From a checkpoint of a small image deblurring model: arch unet.
Rows from block 7, named by matrix and row number. Each number is 128 + 24 x the weight over its row's rms, rounded and kept within 0 to 255. All counts start at 0. Numbers have three digits each. After the name is the row's rms in percent of the matrix's.
# conv: 3x3 conv (model.mid.1.conv.weight, 256x256x3x3), inputs 132-137, a 3x3 kernel for each
conv.18 086:118116141136157106120120119107140119128155105130143125145152151090130086158150136101111070163079086097125195137121098133119165112145134105135117115122121147144134
conv.19 110:119090136167088088112119159169140142158154125113147137120125153169174128129115155092150132185156155120112159142128157126176132090151144115150158178113129129123144
conv.20 084:113171140108126111112137164099101096095164124084146160067100092143114144134122089110117113113117135141105098136074131189138146112111157116162108152097125111136093
conv.21 128:137133108076157119134091127103066077115129108130115135080155130097140179133121110051080120142183171157182153117082118143191116165117135108080133132078125136126142
conv.22 109:151098137140105141133123140140097135110090148100146104098141128098154172119133108078150085149113161146114174144125110114134104117124117139134142130097131128134130
conv.23 090:076140128082101144195135135161161149142143110128146136141203172170123147118145149156146120201135178137160187145125143158146126118124164119112136137145176155117149
conv.24 091:158111140127125144115144160163126110156133106143133109142140096106101109120123107131131140096097122123141145116116106135120118137129099140148113115094124105109129
conv.25 109:116095071139144154124107116121094118117083150114132162203156090113167116132124159126121155177135165089145165146146128141122154124113150096141122113157138146111154
conv.26 072:115108147133180107083132163188140143143098153158086130126127128153117113066110169155126126158119119116101107149138139164138151130147161135134122144111113115175120
conv.27 087:102140089147106082148144140114108104090093149094133121128099121103087130120132114134105123107112094149120123107081156136113110134138143117125109084117139141094140
conv.28 107:119098128122115127148131126136114110109104103131115123143132103125166139119112159139150118144139071133096112124122160130091188157121178130120167146076118165126124
conv.29 092:126118106097124125152125138106121119148133112103137155146135123114122095148112109125109070087087120147126113097138148138145131111145108131153125110127116162147108
conv.30 100:092100152143142137115109125158138118154109118118117097127079091107122149125125128122107069125137117130156188133149103126118081109145104144143137131139077122123115
conv.31 081:143132118102148097116152148121100141115110125142131136151125102158117124117109129128123141127120139151127051149124099128129142165189144114142098155128176160169106
conv.32 071:172141085096103129125129148124129121144143141121136098142154168108145116114141115122138146101159105146157124130118095141147097096139108131126136097104075133135121
conv.33 106:125085134132105141085133130144145132103106134124163108173163158180149124085153120145095165159166125167125164141126134148108136112088146135108123150148102128147160
conv.34 091:088143115161128135130109154153104108134145112130137133123132143148135133100118122140111133115188095100096129118080093114125118124108152129090130108102126118118135
conv.35 111:083103130183127144145076120155139113093128114135130129144133124136131142130150136120148131117148098120147192099106095158109171161100127112118108117137133118134124
conv.36 076:155159107113133136110126138108105130150123110134151115172106153108122129141126105086193105077140122135091118130128134109114171128125085154135148135104121132122112
conv.37 069:165074113123142098156144152108141126103117153141129126134116107090149160093105098156098153105021107134142134132140108149122194102113154101121162125106124107154134
conv.38 088:119135123139135121113111129131121105111136122094092130121139131099090151133132140149100111121132119125118092146097135111081132137108126123070132127107148114114124
conv.39 118:101157104113144143115135131132118135084099113062070136144119133111143113131143174154107134109117082115095104133034107150106141182105139113117116138095099130096116
conv.40 062:139112149145126114117102109128144135134178132130137141132123147108116069125176135134140122148112135138122125129113171133109142107117136144119085116074139121129119
conv.41 128:136126099079111165130134097088130124108129144120151136112119153081168131124100134114125151096222129130183078094120126149105165154095139104136157103143099115151133
conv.42 079:108098128130135137120130127164127157149108134120131105116100134146125150126140101166126150094123152144109111118128126127133161133117129091132152152128111095097128
conv.43 075:131110120116134145142146147098151135140114094154136119141125119129163095101120132114134141093149128148120092111121133125131162108104124120150142116093124133130099
conv.44 076:120119123068124166124131097114081142134149139128163128105125126120148151141122110071144129166141155158129088130160134100144118124152124136134115119150112130097118
conv.45 084:173116108065160128127091105119145100139120123168123129091136123174134116122165125109136134173114108137110082133125132107151096177136144149122143122132140145161096
conv.46 089:109132122102117108096112128112115124148136111072105145120108100118145127171128113127156114129093075108135095121084142114091149149143099133115146127151090120112160
conv.47 114:098100125105116141148125131121137123150104133116137136162110107100105122106127110159141079170133106112108121143135116127138116158160140122122117146110120119146181
conv.48 073:153120169169152152125097135130136133136175138137113083111095140142110078134141120102055177132081137193141106142110176101125156151110112117141114103120093138151144
conv.49 139:120138160143118142147135119121144107148137125157136123118142102117104149125121152144132153112089123135080154129097108120164128126165120123138139132087117160127139
conv.50 125:158090121119120154137115096134124132087136130105114108136081136123135124139115116102117098083134154135158130118154147102112120162154112123145139117119151110115142
conv.51 082:140150119157117118113116135162134143053146165147114170096120117128135124119116104125118151113049107106134075168114117146118082143100113131192145157140147099095109
conv.52 095:115172136111106134134095108119119139124132105119133146160131126144116090119158092148129121146128051117128118087103173142092179136107150127099132147135172173126129
conv.53 131:152101149158106143113097094134154139196137138141128150092153151133137124128113139101086165108156139138091150105121118131129126128135112115104163127127113121139142
conv.54 102:087110127131130134120090100135108161133107093078084094145150132103075146127113142144097125126090136086099126102121110098108129118165144105104104112158124120100102
conv.55 105:158121107105118150120092095129100126160100097174128111156118120123108144093115143116111116134108104137116117117162136110107136154108119169116181090107120092142126
conv.56 107:157135159097089124118098073084144128137112133121168116107075095141133130116116169113104118101127116144152121108083135127142184164139121138128126116151118141160156
conv.57 103:161145110134126144138185115171107120128092048150156098116140109152110127099130131143118132130091070121131162103113118167193111139118128130158102094113124116132114
conv.58 072:109116122107105107140112125117124132075127102142134099129105152096125125143152124112123102117111176148123085134102116149127159128135144095128128140120110127143122
conv.59 081:128148087120111137137122152118158141104174093155145102143137170138125098103140133103115200124132102107112101108106141147139134129129131150139113097138126131126110
conv.60 090:113127112106123155146113122134130121141133086116103143165165143138122109108106093123139146140098083132158077104149148142139171124121103131193101137083142126151111
conv.61 094:136144144112081121120113115106161110065135138138210135144115147125144165099107135166179157106108111143096149104095114085166143146124103121131125096134136115166141
conv.62 129:173098129131144130072170118108125123115130109103129120113109093123141146114112108142125120161160125121102132131131136122136117155133108130104143121121124119138140
conv.63 115:133158127131113125136094122109120119096115083126083142129111157143135128124130150140117120103141121127121115127078094109111136104139124136123092147103082118107090
conv.64 116:078115124143125135126088103142147138175131174134132114125190170123168113123114111129170144168143125156158165137125167165147093108131141135138122120131151151146119
conv.65 087:128136116124184101109107126104130114090106113177128114104095122135144123139127085099122154104098137133133116115108174138094113103135108138151125101089106122114114
conv.66 074:142120098156110081101145141139136113124175132142105119130122134129130132124113126153152153122147074114078105150097152131138137130161137102102172150145147152135123
conv.67 105:115114125089172148126106107138144116124123128137109120128131098145128120114122138118156104135137087130157057123124147124143146141111136125152134150135134114131128
conv.68 107:132164175126138135119141098142146150138143146126148139121082110133178142124116141159123155135117179122137169111134127158144134106114113162115137137121116137167123
conv.69 069:162135160125134105133103135182109113119115099128156150112121100085142161116126121109153104111072123125152191135154116144118103143120155141161135078099125126169137
conv.70 080:140144159131126120116134150135107105124076090154158152125152132100111086110125125097079131112152123087178145162127098112129129125136156158113096095136115130142129
conv.71 109:127100133173132149112148112138143125133136157128113134130121076129087085129140143197142178144099136083111074145142137118095156135120125136167152127134112129124106
conv.72 068:132102113128131130095143089097119124118114158094120155144130125139138098112123128123129098158089148118081106143134161110138159105099124096122141119111139105146134
conv.73 107:147106178156136132100153083101131112150081128133105098130131105179143125133130148115128116130129164094084069112082112117074131143167087119127144130127132111104112
conv.74 097:145133113110113159107174140140149152129142125109129104120108106105095123124138126085124114082097127144129116142144122146066191109112126139116103115125120122123124
conv.75 106:159122135100131107133106131110148116136123123175116108142104097132131142112137138125162097114087133142119124143135122105109117149141112091139122153110143137142123
conv.76 101:148118103104142171139132154118150135114168061129143121147149128127123099136105095106197115110147130125082112112167115142120140129114114114138118098144130163123128
conv.77 086:143145162123124147125134128106127120161103119147144126131144109076082141130100101114148171101103095102121121140150141145071139123109115138163160129154138118119085
conv.78 112:146133136154171118092151144118118140091150135131128138141126139100185155104130129178129125123116150133193141072082166108112151132143102121096148115125136134145130
conv.79 103:121133142118109107115138140140113155133113151134120090141090126123096084127156160147125128108086109142116068124090132181149127140147130122112092125093165115102136
conv.80 121:104114122109163161103122169140122124120101148072083093108093112120116111131118129105126129153083142116150138129118114121136100125151138172132097090117085110123136
conv.81 102:134106152148080101137139136138091132135109087176096099152151114123154111131112155118127134132149105121117134128095101098107144158166162136092121122137140114145110
conv.82 129:139144157157060069093135153107133116109076117131119099079103113114122162141130168091103119064144171122163161095100149128091092158110122113114142122101139156100147
conv.83 110:154127129098134155099136141093091139088112110114113134098109143154079080096154133105118133110143138115121097102117095107122111157129119138131123158105148096119133
conv.84 080:146095129127194157129141176123130113112194175132152137145119149098135124156118106090123107104108135138166101114163145147129185167139141123138156128156137159146105
conv.85 078:152144106124141157145156130112147146135121120158182132121156126116092137134114147117142169128135117129132126149141111176121125165116156171117152125109116124127117
conv.86 086:110107123117113136121105144087136119104134136097140155121135120124128104130111103107116108163138159098085135142125101114137091138150126118161156166141110142124142
conv.87 082:129083131140172104097160142101127088097134122192115131113078110166175122144118114130138124137081123103134116134113118125107124143173140143110131099128124145090102
conv.88 124:104098120122093137127162121179120152129128127131114154095146168103095164125150140133081138123141163152099138143155133133115148137124144136158146080171131119162160
conv.89 086:133132153103132152136090129095084154127086137172111102124117122137120137119138113114114125117142149140151112143146151122070137100148153100125161135070115157113124
conv.90 081:080134120126088132128128111123120113078100113105124132120125130099078136138102108163127119132116097101076134106099118134082139163116133106121139121089108109155107
conv.91 128:170125145121126158102110155135150136116105148117100131078184108125147122143114153109170137146121137116146091140123129114116161116106115139123136113130126134133118
conv.92 130:134138113111131081085128175143113113126133108125121110104113093116094141117126154138097126102113147109167152136144111100134123158135145124125136133132115117136126
conv.93 125:155087150165055151055124174128119113130127108144108108119105082116152091107136166126141112073124163164167153128119133125117141140121131135119137118119151134119140
conv.94 098:120140126119123141134160116137095124115122111132098126109142192129080162114158129111094129129116227105099116095130121118095134141123125114088127135142141106128129
conv.95 121:121128135158151118117117127133140138163144146133109092094062034151185166111113126203141096120152144137080069155118135073111133137150117134177142134135121141113119
conv.96 097:101119101143093135125117167137097132151123104122121149148195129132121078142114163111136169118186137125127092102100134172101109157128123115114133107125133117148139
conv.97 109:085104117133132092135130148143098144135112116100138114133098102106117101129108101129175113145150096098087118116148104149109135145136139139148109108153158130117146
conv.98 090:120140156103185145134154100134141143129114107121119112131110092097135183132121113108114065135130115120155142126138123125093147108122122136132115122122125140112123
conv.99 085:170197109133120138129127118133161130138123101140126125106146189160100133144124132091083129075140167133117147137147087134126093127131144129130101114140130132128127
conv.100 135:136172113130142144116107124122094109123079119116116120112104141147119069157113122103165126027146104144071050135105105145115094176134121134107161126112135135102115
conv.101 110:142105106145134143115130129128135105101133131116140109109093126132162127112141130120126203117167092150142141093094134117146145126139130127153136120119090124119130
conv.102 108:109144130087162098132109141139160120123134111110146138126169112149111103132137122077163127152205085195180130120098146147112131151113148121152160167098146133107142
conv.103 063:155141116117140112123105129121156120118136113104128132143197106136115129103105136091134106131136087130114141109165146125145125147116120139146112127093099133117131
conv.104 079:119103153129136104143159152153092129101114170122083158127105103104100125129134106123123096140086110141152120095113134151128092100142150110109126094115151096105120
conv.105 114:131146100110102153099138140146164114103108112095157113141121052140103055140109103117083129163106088126127145163107138110127081140111104134120087110146116100159120
conv.106 141:174162148094128164130109134121098146089109147119130123145119093111147130108134190133079162128150100124183155095150107131069122167097126101148138124109124134127110
conv.107 103:122155158129124182132102098120173116110093134112132113149117126113079099100131119106117139112074067103128104145110145156127131139122142126099143127096116095105128
conv.108 097:135161141127177102104132078144171134175106128167115130120097098136094151130115121153138112096057170102103151091160116190127132102148144143104115094098136143162133
conv.109 088:090119133119106142122178126135074098158141095121172123149121153135088161105088137117127141114151114119167148178152106118163175146166115173139109099150111154103134
conv.110 094:137156122114155089177104156121152122093176128156099153095112165135151118150120138134118120090097144118097125151127095095138147133159131131115121114094117156156128
conv.111 120:126150167167098112118142133114123130114117159120108144148145163115147118128149103100142173100168139154159152138111127155118123140100134131134154135132140154169143
conv.112 126:141129135138133129152133123158096105102079124129116144164171145093134152134093125101128120125115208118171157115132094152121121147140112113100132098132125121115132
conv.113 092:128094163132171137155166114115079121135106177129134128115126127132109130127153142116114122122103100107132100112089114114166157143089140123105109117123117139108136
conv.114 082:129089128057122152144128124058112137068130145091104157110071099127133139115132122144137111143101129142102113118099121130081146140127084153068132151111101130085110
conv.115 094:157132140120152213105157134134091112055110131148108119132116105114090103108119128121124130111153112088133100108163099125103120153144117126127145085106135132086106
conv.116 104:123133103160142101120113149107113119140160122115122095124120088142141135119120095195160089149085146105119128125116156096090157146123101148148148129113092101076131
conv.117 108:085138083145080141154076139123103134100131140111139136131108144141100173139127139195100115126138077106124181120147103101149122141154117107150112102130132131138133
conv.118 092:150106094113122145134139137139141112117131111109116104115167107128091151140134131126160145154133121127130088141126137139119132106107134142132121105119118124139116
conv.119 096:138127161121156104097155119135138168154148148154110103107118106076078134115124120118130126077108097127137106089164110106175104115103099121134116176117142116131128
conv.120 093:128154110160130115145108115124087123110122126132136128122105147141140128097088130118084134144111132081113173103109134152106099117151096119118141117118137102112121
conv.121 078:122110160146114136145122129103114132140163134139128140149133129109112138107127117101122164119110092152180107177109153162129169112098157174113157113141134133129134
conv.122 115:169136161130125145149134151110105140149102113180103149111164114133118121137099135134112110097143124121077170097128117095160103117139120118127096150112103123078144
conv.123 094:152168138111105174124124096132108108120134103208179136145112112123144135146128153172154111074081081114142126116124111152104140141173153111128138120137108156166142
conv.124 072:108146130128112115127139102154147110119090101127119164127116109091095113129074138146099135131168105092016115140118131107113123105142095128148117096149131134120097
conv.125 127:157112124110077162161124092126143130118137131149124126125122148114099145137122123094177143148117115141127107133126158117127115158101118107107104151132144119156115
conv.126 092:140067115139165121103153103164116161077110090176107106153107112123109135111154113176151148107134069126097115130110120119118098138150114140114115132124132144109104
conv.127 122:158121129080109139121137083124104138100158144107150139102077067143136191103134149116065097107148086151167096109096103148141129114161148113125124131078081140157178
conv.128 074:121138117162144113102095139139138119121133160122087107139129084109093082126121153124105116123106122145095137131147133145156133117117121138148133093118134166117140
conv.129 110:087121160127106117138066143132120148110088113132155121184157116127170142115162115101144138168178129140151147134162126132138134165126122143132153126125116130146150
conv.130 113:081133109125125122119105141126119105132134121121122136107091092143133154125139087180148122102155122090117172131119121147133146134123117130103134121154130111131129
conv.131 093:129111107129121159145066120126101132108113161115069063104098104145102090091117117134081113120149056124072122115101098117129140135095123124130129083128135121114091
conv.132 089:119121138061112081109123137054114114101114119113131117100142121113133137146149140136111094115136110146158131129150141068106146121124138098106145142113120121123123
conv.133 096:128132128095132105138142119119139130171131112136169101152124127147117132111139120163128140093121073126126093138126123128128109145130078115100185134086108111087145
conv.134 087:154143105134092150115099097134109151130119104115124115140088083115143105102145160094131157125121128160151075108125113127117127120133125125111122118157135129126136
conv.135 059:094159162159165092113129115142139097129146131108153112148150150137119092166121121117067111144066120109142143127121127141081138129140138145156130125122121149116111
conv.136 084:126076172114142110115112137096104146112162113130129102161131140101083092093130102157102106112069182076125143102123125134105140134149114120111137112119117141142107
conv.137 082:126106145106135108105156139139138128063109149093114125125100134118108138103118109121160113082091094123077120127129113153096089161107152154128149100135105103115132
conv.138 079:106130110107089115123164149136136119120128162101128142128121106113095116110129134073144124152130125089128154145130149153179111100135120156134144124111158121129120
conv.139 090:102164114115091118159124120135107094109117094108102125145122139107094123162117120123148146153086103122096085128137134168141055150113131110106151109146117099151088
conv.140 087:091128123107157132138146129125143153099137115124145117122122184107111114117148152104155143149080091110120095112096162106183101137136094117088160142143115131142163
conv.141 076:140120139126144105159152131147142109100124174088182154133122120126125119108099132133105152089100130099128090109118160104185074128152113145138192123119114076115138
conv.142 088:150143116144117109131165168115149116146137126125126135101093152132100128099136159092121081138070139116090164139096159139092114157116155139129158139077104130166119
conv.143 080:153174124098073136123160120149106126209119130094168131091109102085071116108102127150147117099138118104096115132163136136122139138119144118133117134147167130098137
conv.144 073:121103126143133140134115167124142126113160142099132122123122114083142152132110137111141147106116107134120066069094094127161152157148166129131141141083098093139103
conv.145 104:122130122127102076113123126137122091134092110107113145116111120105095112124141106118098163132106103082134125126097168136108120134116137168095137103131133146123124
conv.146 130:117112107102103125134118109151120118127167115136160137137142070174129143110090100113181050135195095139156143136133097136156128138121145143110123137148131137167139
conv.147 123:117163138142125167118086154096109127108096132139132127099119142144143130103136115119123149106075105110105137100104058137110108110128096119123121132104098112110098
conv.148 089:109101100146157121102104148084127125118099101113093123100121121122091084126104127136096139171152173191123088088145144152142149125141110120113138126148120126153106
conv.149 100:130149137138102074084136104127126127069132112120136083110136116143110121146135117159151139129134084121119077095101116136103128131130096103110163119121105105096125
conv.150 075:103121136131109104112109120141133172150186120137125127128113118115119144155138141148142157131107116121120100092124105145112149104128115141179141128121087088102113
conv.151 115:158106119083163168139117123136123164114098143098111126135100109156161122123120125122167131142081178142121045107183148101083140137113115171134186132087142117148134
conv.152 096:126132120106101153096116115119179124135121053140077108104160098130103079108122159106166154073102089089123107106135114110126105141121124125152130097112086098127094
conv.153 101:100109111153170129133081086127126105109140109115117117133153116114085137147123135168110135163146143112096107146111109126140102141129108150105109120111117119138132
conv.154 095:167082127109103149140151118108094143110095132124105104109108117158148168104113145158135158090135125121144118125135134168110146136151128112127151108130169135134141
conv.155 081:110112140140094144124129144156120142153090205125116113115111136132144122111089125134124113155096128091117094123150091147141105125140155127150137131115120093128111
conv.156 110:118130123101125152121118099161143156108133104084135119114125139105156110117171141169122139124187111055178062138166115140104121182107166122156135133123150095143130
conv.157 097:114111118124153115122097155108126134153129159134123140185150125129142114120121156162098127120185155148200153166109099141156141138141108148170138149143092132103123
conv.158 131:125127120142125132103120138130072102095066121088145119118135081073116130135111097124071121102188096134139164106115108138117137145091125082098132126116129132101147
conv.159 096:136152097103124124114170154093118137098108137170127108123132161114133102136130150084138076076116144152133188153129118141098102161109109138127102115101122121106116
conv.160 085:182120125119156085136122118098129087121108118160148111122146115122144125124157156126123148124122087140145125125133104127132177136148120113127112112147122164152129
conv.161 109:136130100110124125142118102139136116147083151091108135138147134139112111101113105142085101156074074092124154132098137137135110102129132125106144097135149113097106
conv.162 103:107133114108177180149127139134138123132117121151127119166119109087088105122105125104142150155080083090075151125133116123122121106125125126130134126099117125114104
conv.163 134:127088123181138144132132133108133135153148149134150116157116149097093100124150114131145124158143164064145119145130158118120136122106131146156141154166129127117145
conv.164 092:154113122077095124141135154100146152111126174130122143107128127110119157153109116101140131112119175120125154100154112085133122114103129104136132103157119141129130
conv.165 084:148111127134134123139113127141117145148079122119193098114148133124092137140087112160081132121095135095083122159128119132151100152146116135142146134172149110160133
conv.166 086:110137138181103158125122122130126136128076118101127129147124127109131107120142159146108066147155064133119138145106147120110087117142128137148100156137154130134087
conv.167 099:154131149155143151121089136129116121068113097124087108131086101151147129130128115143119108139102086110111140112133114132078158112139123117108115082126158152123107
conv.168 091:090103175115125106117130139129143148112158109152111091123143123130134082118107134114151134120132096099107119094129132161107116156128141112121123103104163148170125
conv.169 091:133118163157143104101122130135098127096075106103089147123101135113153119099127134131065091111094076114086140090090134156129109133109128070167164148107099154126111
conv.170 101:116129121116167135177138136113126119115095125116119161129114095133139094108120117161127103124115115131097160138167109112134103172131131101146103094118160149124162
conv.171 098:140126101140085142111128090103132147074147173105137132109107096111123128149116136154107126105084159110127153106121146123142095098132132112150107127105119126131117
conv.172 085:153080149112098133185091122137163137103128112117137056145133133112113126138087107121144132107089134110122105165106126124090111140125127137134122141133137136120114
conv.173 114:158069114121113089116126125122112122171131106119140138140140097118092099129117108132119144080144130174123078126107150131098133160142091094136164131122123151122143
conv.174 083:126170167150159092107169132105103132093131147118134122081081097099099137111114121130144139126117084091148089092147106161124137150147129131174138119117136117118120
conv.175 099:135123139125131151154110117116092126103116085165103124128122123121126122156125130172166091134129121122091120116155149133117163139131123161127147112153164118133151
conv.176 071:137111147159114133109105134173112164120145162121129142135097116097055152168136117113146143109101091137091109147151126155160136131113106133122153127149120161141094
conv.177 114:076125076086114129151144123141114151105127130110139168118165154151113161109134134158132100186137123091133149160089163116113121119111120164129117092120125164119141
conv.178 095:154120146099089172104130103136151122128161112130098122134129122119111121110128117160157164088090098096110120136105150123148109123121127123112130157164188110104118
conv.179 115:151105143142112124131154133125090114101162109147124116114205132146161135097136124111095134143114129135137150100123158131073154113138089083159120129097123133153132
conv.180 131:112120147099143161149138113106116141129119143116119136113148099114169126134118120097139131228105119165134113126130136097122140122092120103120120100110139127130128
conv.181 087:113139131126160118113182123140112096171115157170121121150104139108084097124160108086150137130087117120021151114162113128147134123103112134120127117127101113130135
conv.182 119:143132121139093094151124146142135171113147163137125149158130164114119132132126129140145167162191141157120161118137160134171149134114138098140107124150145135152136
conv.183 131:137125133119117138144138088148149165137143162132138137141115245122106178118128095114096151131141161168076158166133164102154141105094159148147144165155130142136129
conv.184 101:124139154101159101119126137125103111147104112126121133094106114121147095130105130106108143171133088131128042108147084112153112152107097113142142145097103120143113
conv.185 110:117160081129103161143112120108167149135115113155091138124127121124138106136080131071155145129161127141181151140155148133129151089122121160148100157133120131129151
conv.186 094:129111111143097165125134179111129125134128156122180094122136116147135091094102117156098121153168135118102071121121141123121109135140135107167148121108107135107139
conv.187 072:119142133117129140147128110119155108127163175074140134169132142081117071115113121144105133099096119129169105113181107145123111134107144122114135112107105165187163
conv.188 082:137115108130167118117113116146153103080101078135159097159150117138144166124154109144133123151139078138084097138126136149122118150099154096112152119106094142106085
conv.189 081:110116135110164126087145162107086131148106167136128095140156179130130139139130094098102121129127147140137125119084127153109140155121134129128175112143134136138135
conv.190 139:131166119112093108097150132149113145176136100086133151168152132114135131137102142175105159132133145180103172123105155139147104132113121137117145173117133133102140
conv.191 086:139137127156148153122156115127113098130156103155135109130118138088095128130131125131129123117076110129128140164105160175166137150105130163119129165142137108134092
conv.192 095:117087141164155098137129111127091172121110147193138128135117114142153134138132116128132111124132126128138119109151112151135141122077133113181140125118167113158125
conv.193 107:121106143139182115124149128151073088130077099095137142102119106114114119117112106119065140109136107086101145138100078147098106173135123071130154071146089091131109
conv.194 087:106126129138128086098128143127083099124138099139154093133150081115124105171148132103216112131132109162102062131138090114095122148190114126124110102125132118121121
conv.195 153:093065140137166118169141138158126153141143149130150181180176129085136153152127128095141141179121143151140146167143141136168140092150148153107133161154173169154159
conv.196 085:125104133072139103122102088139090166114076097085094103117132163161161137138132108156154125115129056134129132149122158084100137094151110127151148094088109112099094
conv.197 124:158138151137135116129168110114161159153136128071116127109151135136140118112117128071086156143134165128113136159068144104102098161166121090126138126121147139146113
conv.198 073:133179118078133142077092121120125114081142114122107097085106128115130088142151105107109117101130092167088104130126100081125094135136134142091101105072089128127129
conv.199 089:170156138116121130152056110125127109102125113104104113114083080126111109118125119110120141145094130098109163120088134154111143117106145119140132117079115119146123
conv.200 085:089146141146141132118121104086128111110170120132155140110067134179119131113137137060084112122039151099183142126125140131099106151132131139134106144153147123126119
conv.201 092:120156109109091116135074125107114167120085110114120169115096124132109144115113109145155167126092114112105093099149113143154091122141119099109135107074118125111134
conv.202 097:147077099111121152132099108172097114167071184132118130101097106179163092121115128123138138127181123128120112112133130107137104134153150142100138110128135152137157
conv.203 086:128138109163096100147120111123124130150164106126139106098171138150160105124090124174076116125218145071122080139147121126152129155118137148134146115154121125131113
conv.204 102:113112128109153089144115096135151119136131154170144130134148125164115117132173144103139104168128142083122160179154146121133157120125107148133136142176172140117125
conv.205 074:140108134141139126124145141122119141131146092099127112117103091093104118136118135133149146127068149137154078124122129138113147121106128120161134115141128121113115
conv.206 064:142114136132151142114142119147150110162119100117147160125156103129118087109084133117146132127112136127121096137104146075146109128127134131127098154076121121093110
conv.207 085:177132111121140161107115114111124133118109133107136164130105131140137150098125107134102105107066180115118122124098124101134110148118175128139140123124096149114103
conv.208 081:124130144156150154113117094123094146140071149141091145139133133078093141113079124117117112129086077072102087126076106153085143138093126111098134110150117117123133
conv.209 090:062104148099190115123169141105131150131120153117164131148042092097163089136136095131128140094131105100109119122139147119138116137100149117172143115121171131113158
conv.210 126:130103112154100092137146163131141132114129135144103129184139152094160097115122137143112168121109158153113178172150139152133114106115156119131134145107119128153133
conv.211 080:103126086162141121126129103131126147122105114157127139114109166118130126128132133060144154163165154075076126136155106165137109132106112141140097136089092120115119
conv.212 143:158086138123120147149153134098075129106093113112140123162108100122172175140114122098179114146164115142061149112108104133147082139149129092128140137113095124118109
conv.213 094:160138119162138127102132101128149113136153069160156086114128140172159108137087134127111104131128126120129114175116103095133111112137093111111164107090098085130121
conv.214 127:095159145160150128130088098141138127108145081114118122131135146120142147127112134158102133130123123145132134094108124129118115136156113104120119119140128133137132
conv.215 098:155100145124103110125120133117083133118098090125081119118128077150111129118097098146111090100092100095114131113117132137121137127114118097109124105106160147126111
conv.216 093:136121128128121136106108105119136143105132103134093108127119081117117096097130123122167126158118093094141106111129092121149116151120122093118126127140117140158094
conv.217 104:122092126141122097138115118143127099128100092085137112134122115135117145115109133136156119178085118114111081104121136154115137096145103136142131119182105103094064
conv.218 078:138124154101099156120116153116106170114151125131119117122155116090136128127120149142148090159081152117121099145144104141131137143143097133088142121153123134123120
conv.219 095:133112114080084132138164157104114095177136090096101160127154137133100098082109145115127115158129101114117073092129123114153108145130156141082107092094130165135149
conv.220 098:106147119126152085106131133109091134127129144112127126150108110144134132103132114159118097151102126137129156117140120135131154147128123149130122145129129144141116
conv.221 076:163081113128092128111109136144141113124094163098137136137157122123083132095071114127123141119083117099162103123113145111114136162169131125110145110118107138126134
conv.222 095:126169146112107090115072149106152131106130145156105111118149118125106120141135097152077119092138151125087100126121084109175116132082094098094152132145117128145127
conv.223 099:114050107128134132133125108155110118100146121151100107133072099102105094116144114132090091146162122105101116149129131085158131095132118132160151104116119108102131
conv.224 099:134146122115109116102128105092115114086102123118104097151134149076086134118115125109110104116108100126068107135150114170092122133146107108138108060149139105138131
conv.225 127:116156133164166117126136154107113126098117141114121136121114196112175131126118137150088104176136128160120143122119141135117116111129127123135128147127100118097126
conv.226 110:127124150124104150161127119115132177118073111124114109173141119111157137100112128136143114194136155115163156126092145179079119153144117136105132146111109143117155
conv.227 112:168122141109200137110104150118107130119127135135115111128154165127140135111114131143036111074224123197117143149153120121126141154088147116125146119105114125143120
conv.228 109:131148108145125127122110149106141152114141136119143115151141167111134122112165076118117129166120105115149145125166119133106141159133135106151141119158163147170086
conv.229 096:120095114134121146096151140100123129149129107125140089126108125102038144116121138089122086130159100125123100138128157163156131146138136148125149134161130148150086
conv.230 076:180112127116110136102131111065120104132115105117100105096116153113107111078112124148154127101168149110176113159087130157140138135143114120122139149120084144107094
conv.231 103:065139087150108150125115116133152124164142146141159102150106166132125123110112134183134096090105123109160120140111095110185101122118128129121106131077122115149137
conv.232 101:104125098127166167128146142139137135133077060111151116123120108137119122116151108121111141119125133141121118163197150121108135144112141161139118112162178166163127
conv.233 074:148094144130132107150112128111095092084125092176157090113098136112073072138101132149112084151144141107093098123103120119109118154081106122107163136153090133125147
conv.234 102:121093109175123151127132154125140138130117133144156121128129163156097130130106143129080170123213109086143058116131139155088140125159161141150133105147152158111107
conv.235 097:155158116089173097137173107123114100116142102096145120137128136131114128106139121145117136149104127125075136142117140103105108134155093106137116109129124121095132
conv.236 116:146173116079079149118147159098132114131120108146069133098077108108045134134129140105125127103083084115081116137116086138162110155115152141125108132106133133127134
conv.237 119:132133154114137100121144145120112131107141098118110132160085147140142105115120129139134117166104123128132090115112122154156131129128082117156164146116084112117102
conv.238 086:124128150109120124124149110155103111116099118146110110092112116118118132088101105106080148123098063150152110096120061126146085109108123130127116115111115138123128
conv.239 084:140114140114128136121151127148149120142154104124124159146114127119112079093120102098170167136170154110110063096125168185138142150096138111142113102150152138126112
conv.240 097:130105126136127103119149116145126102123086107128066137146152142125096124117122141128098108111169134080100122120114103158130108140162121117108106135119162100127129
conv.241 094:127112139113109126116158108122113130108109080093139135111117121071122147140123140096132178146116131091146122142107113186142086148111133121136140126069102130108159
conv.242 082:134128114132126161126157142111162140101099113173163105123148111135108085132153128136119109161162107112125095118066171111146133143132135096134143131114119137161132
conv.243 091:139159134151092122114152157131152104116181101122160176157120120129093094112154139129138114114118094145071141128155110164110121121123126113132129150132114105122127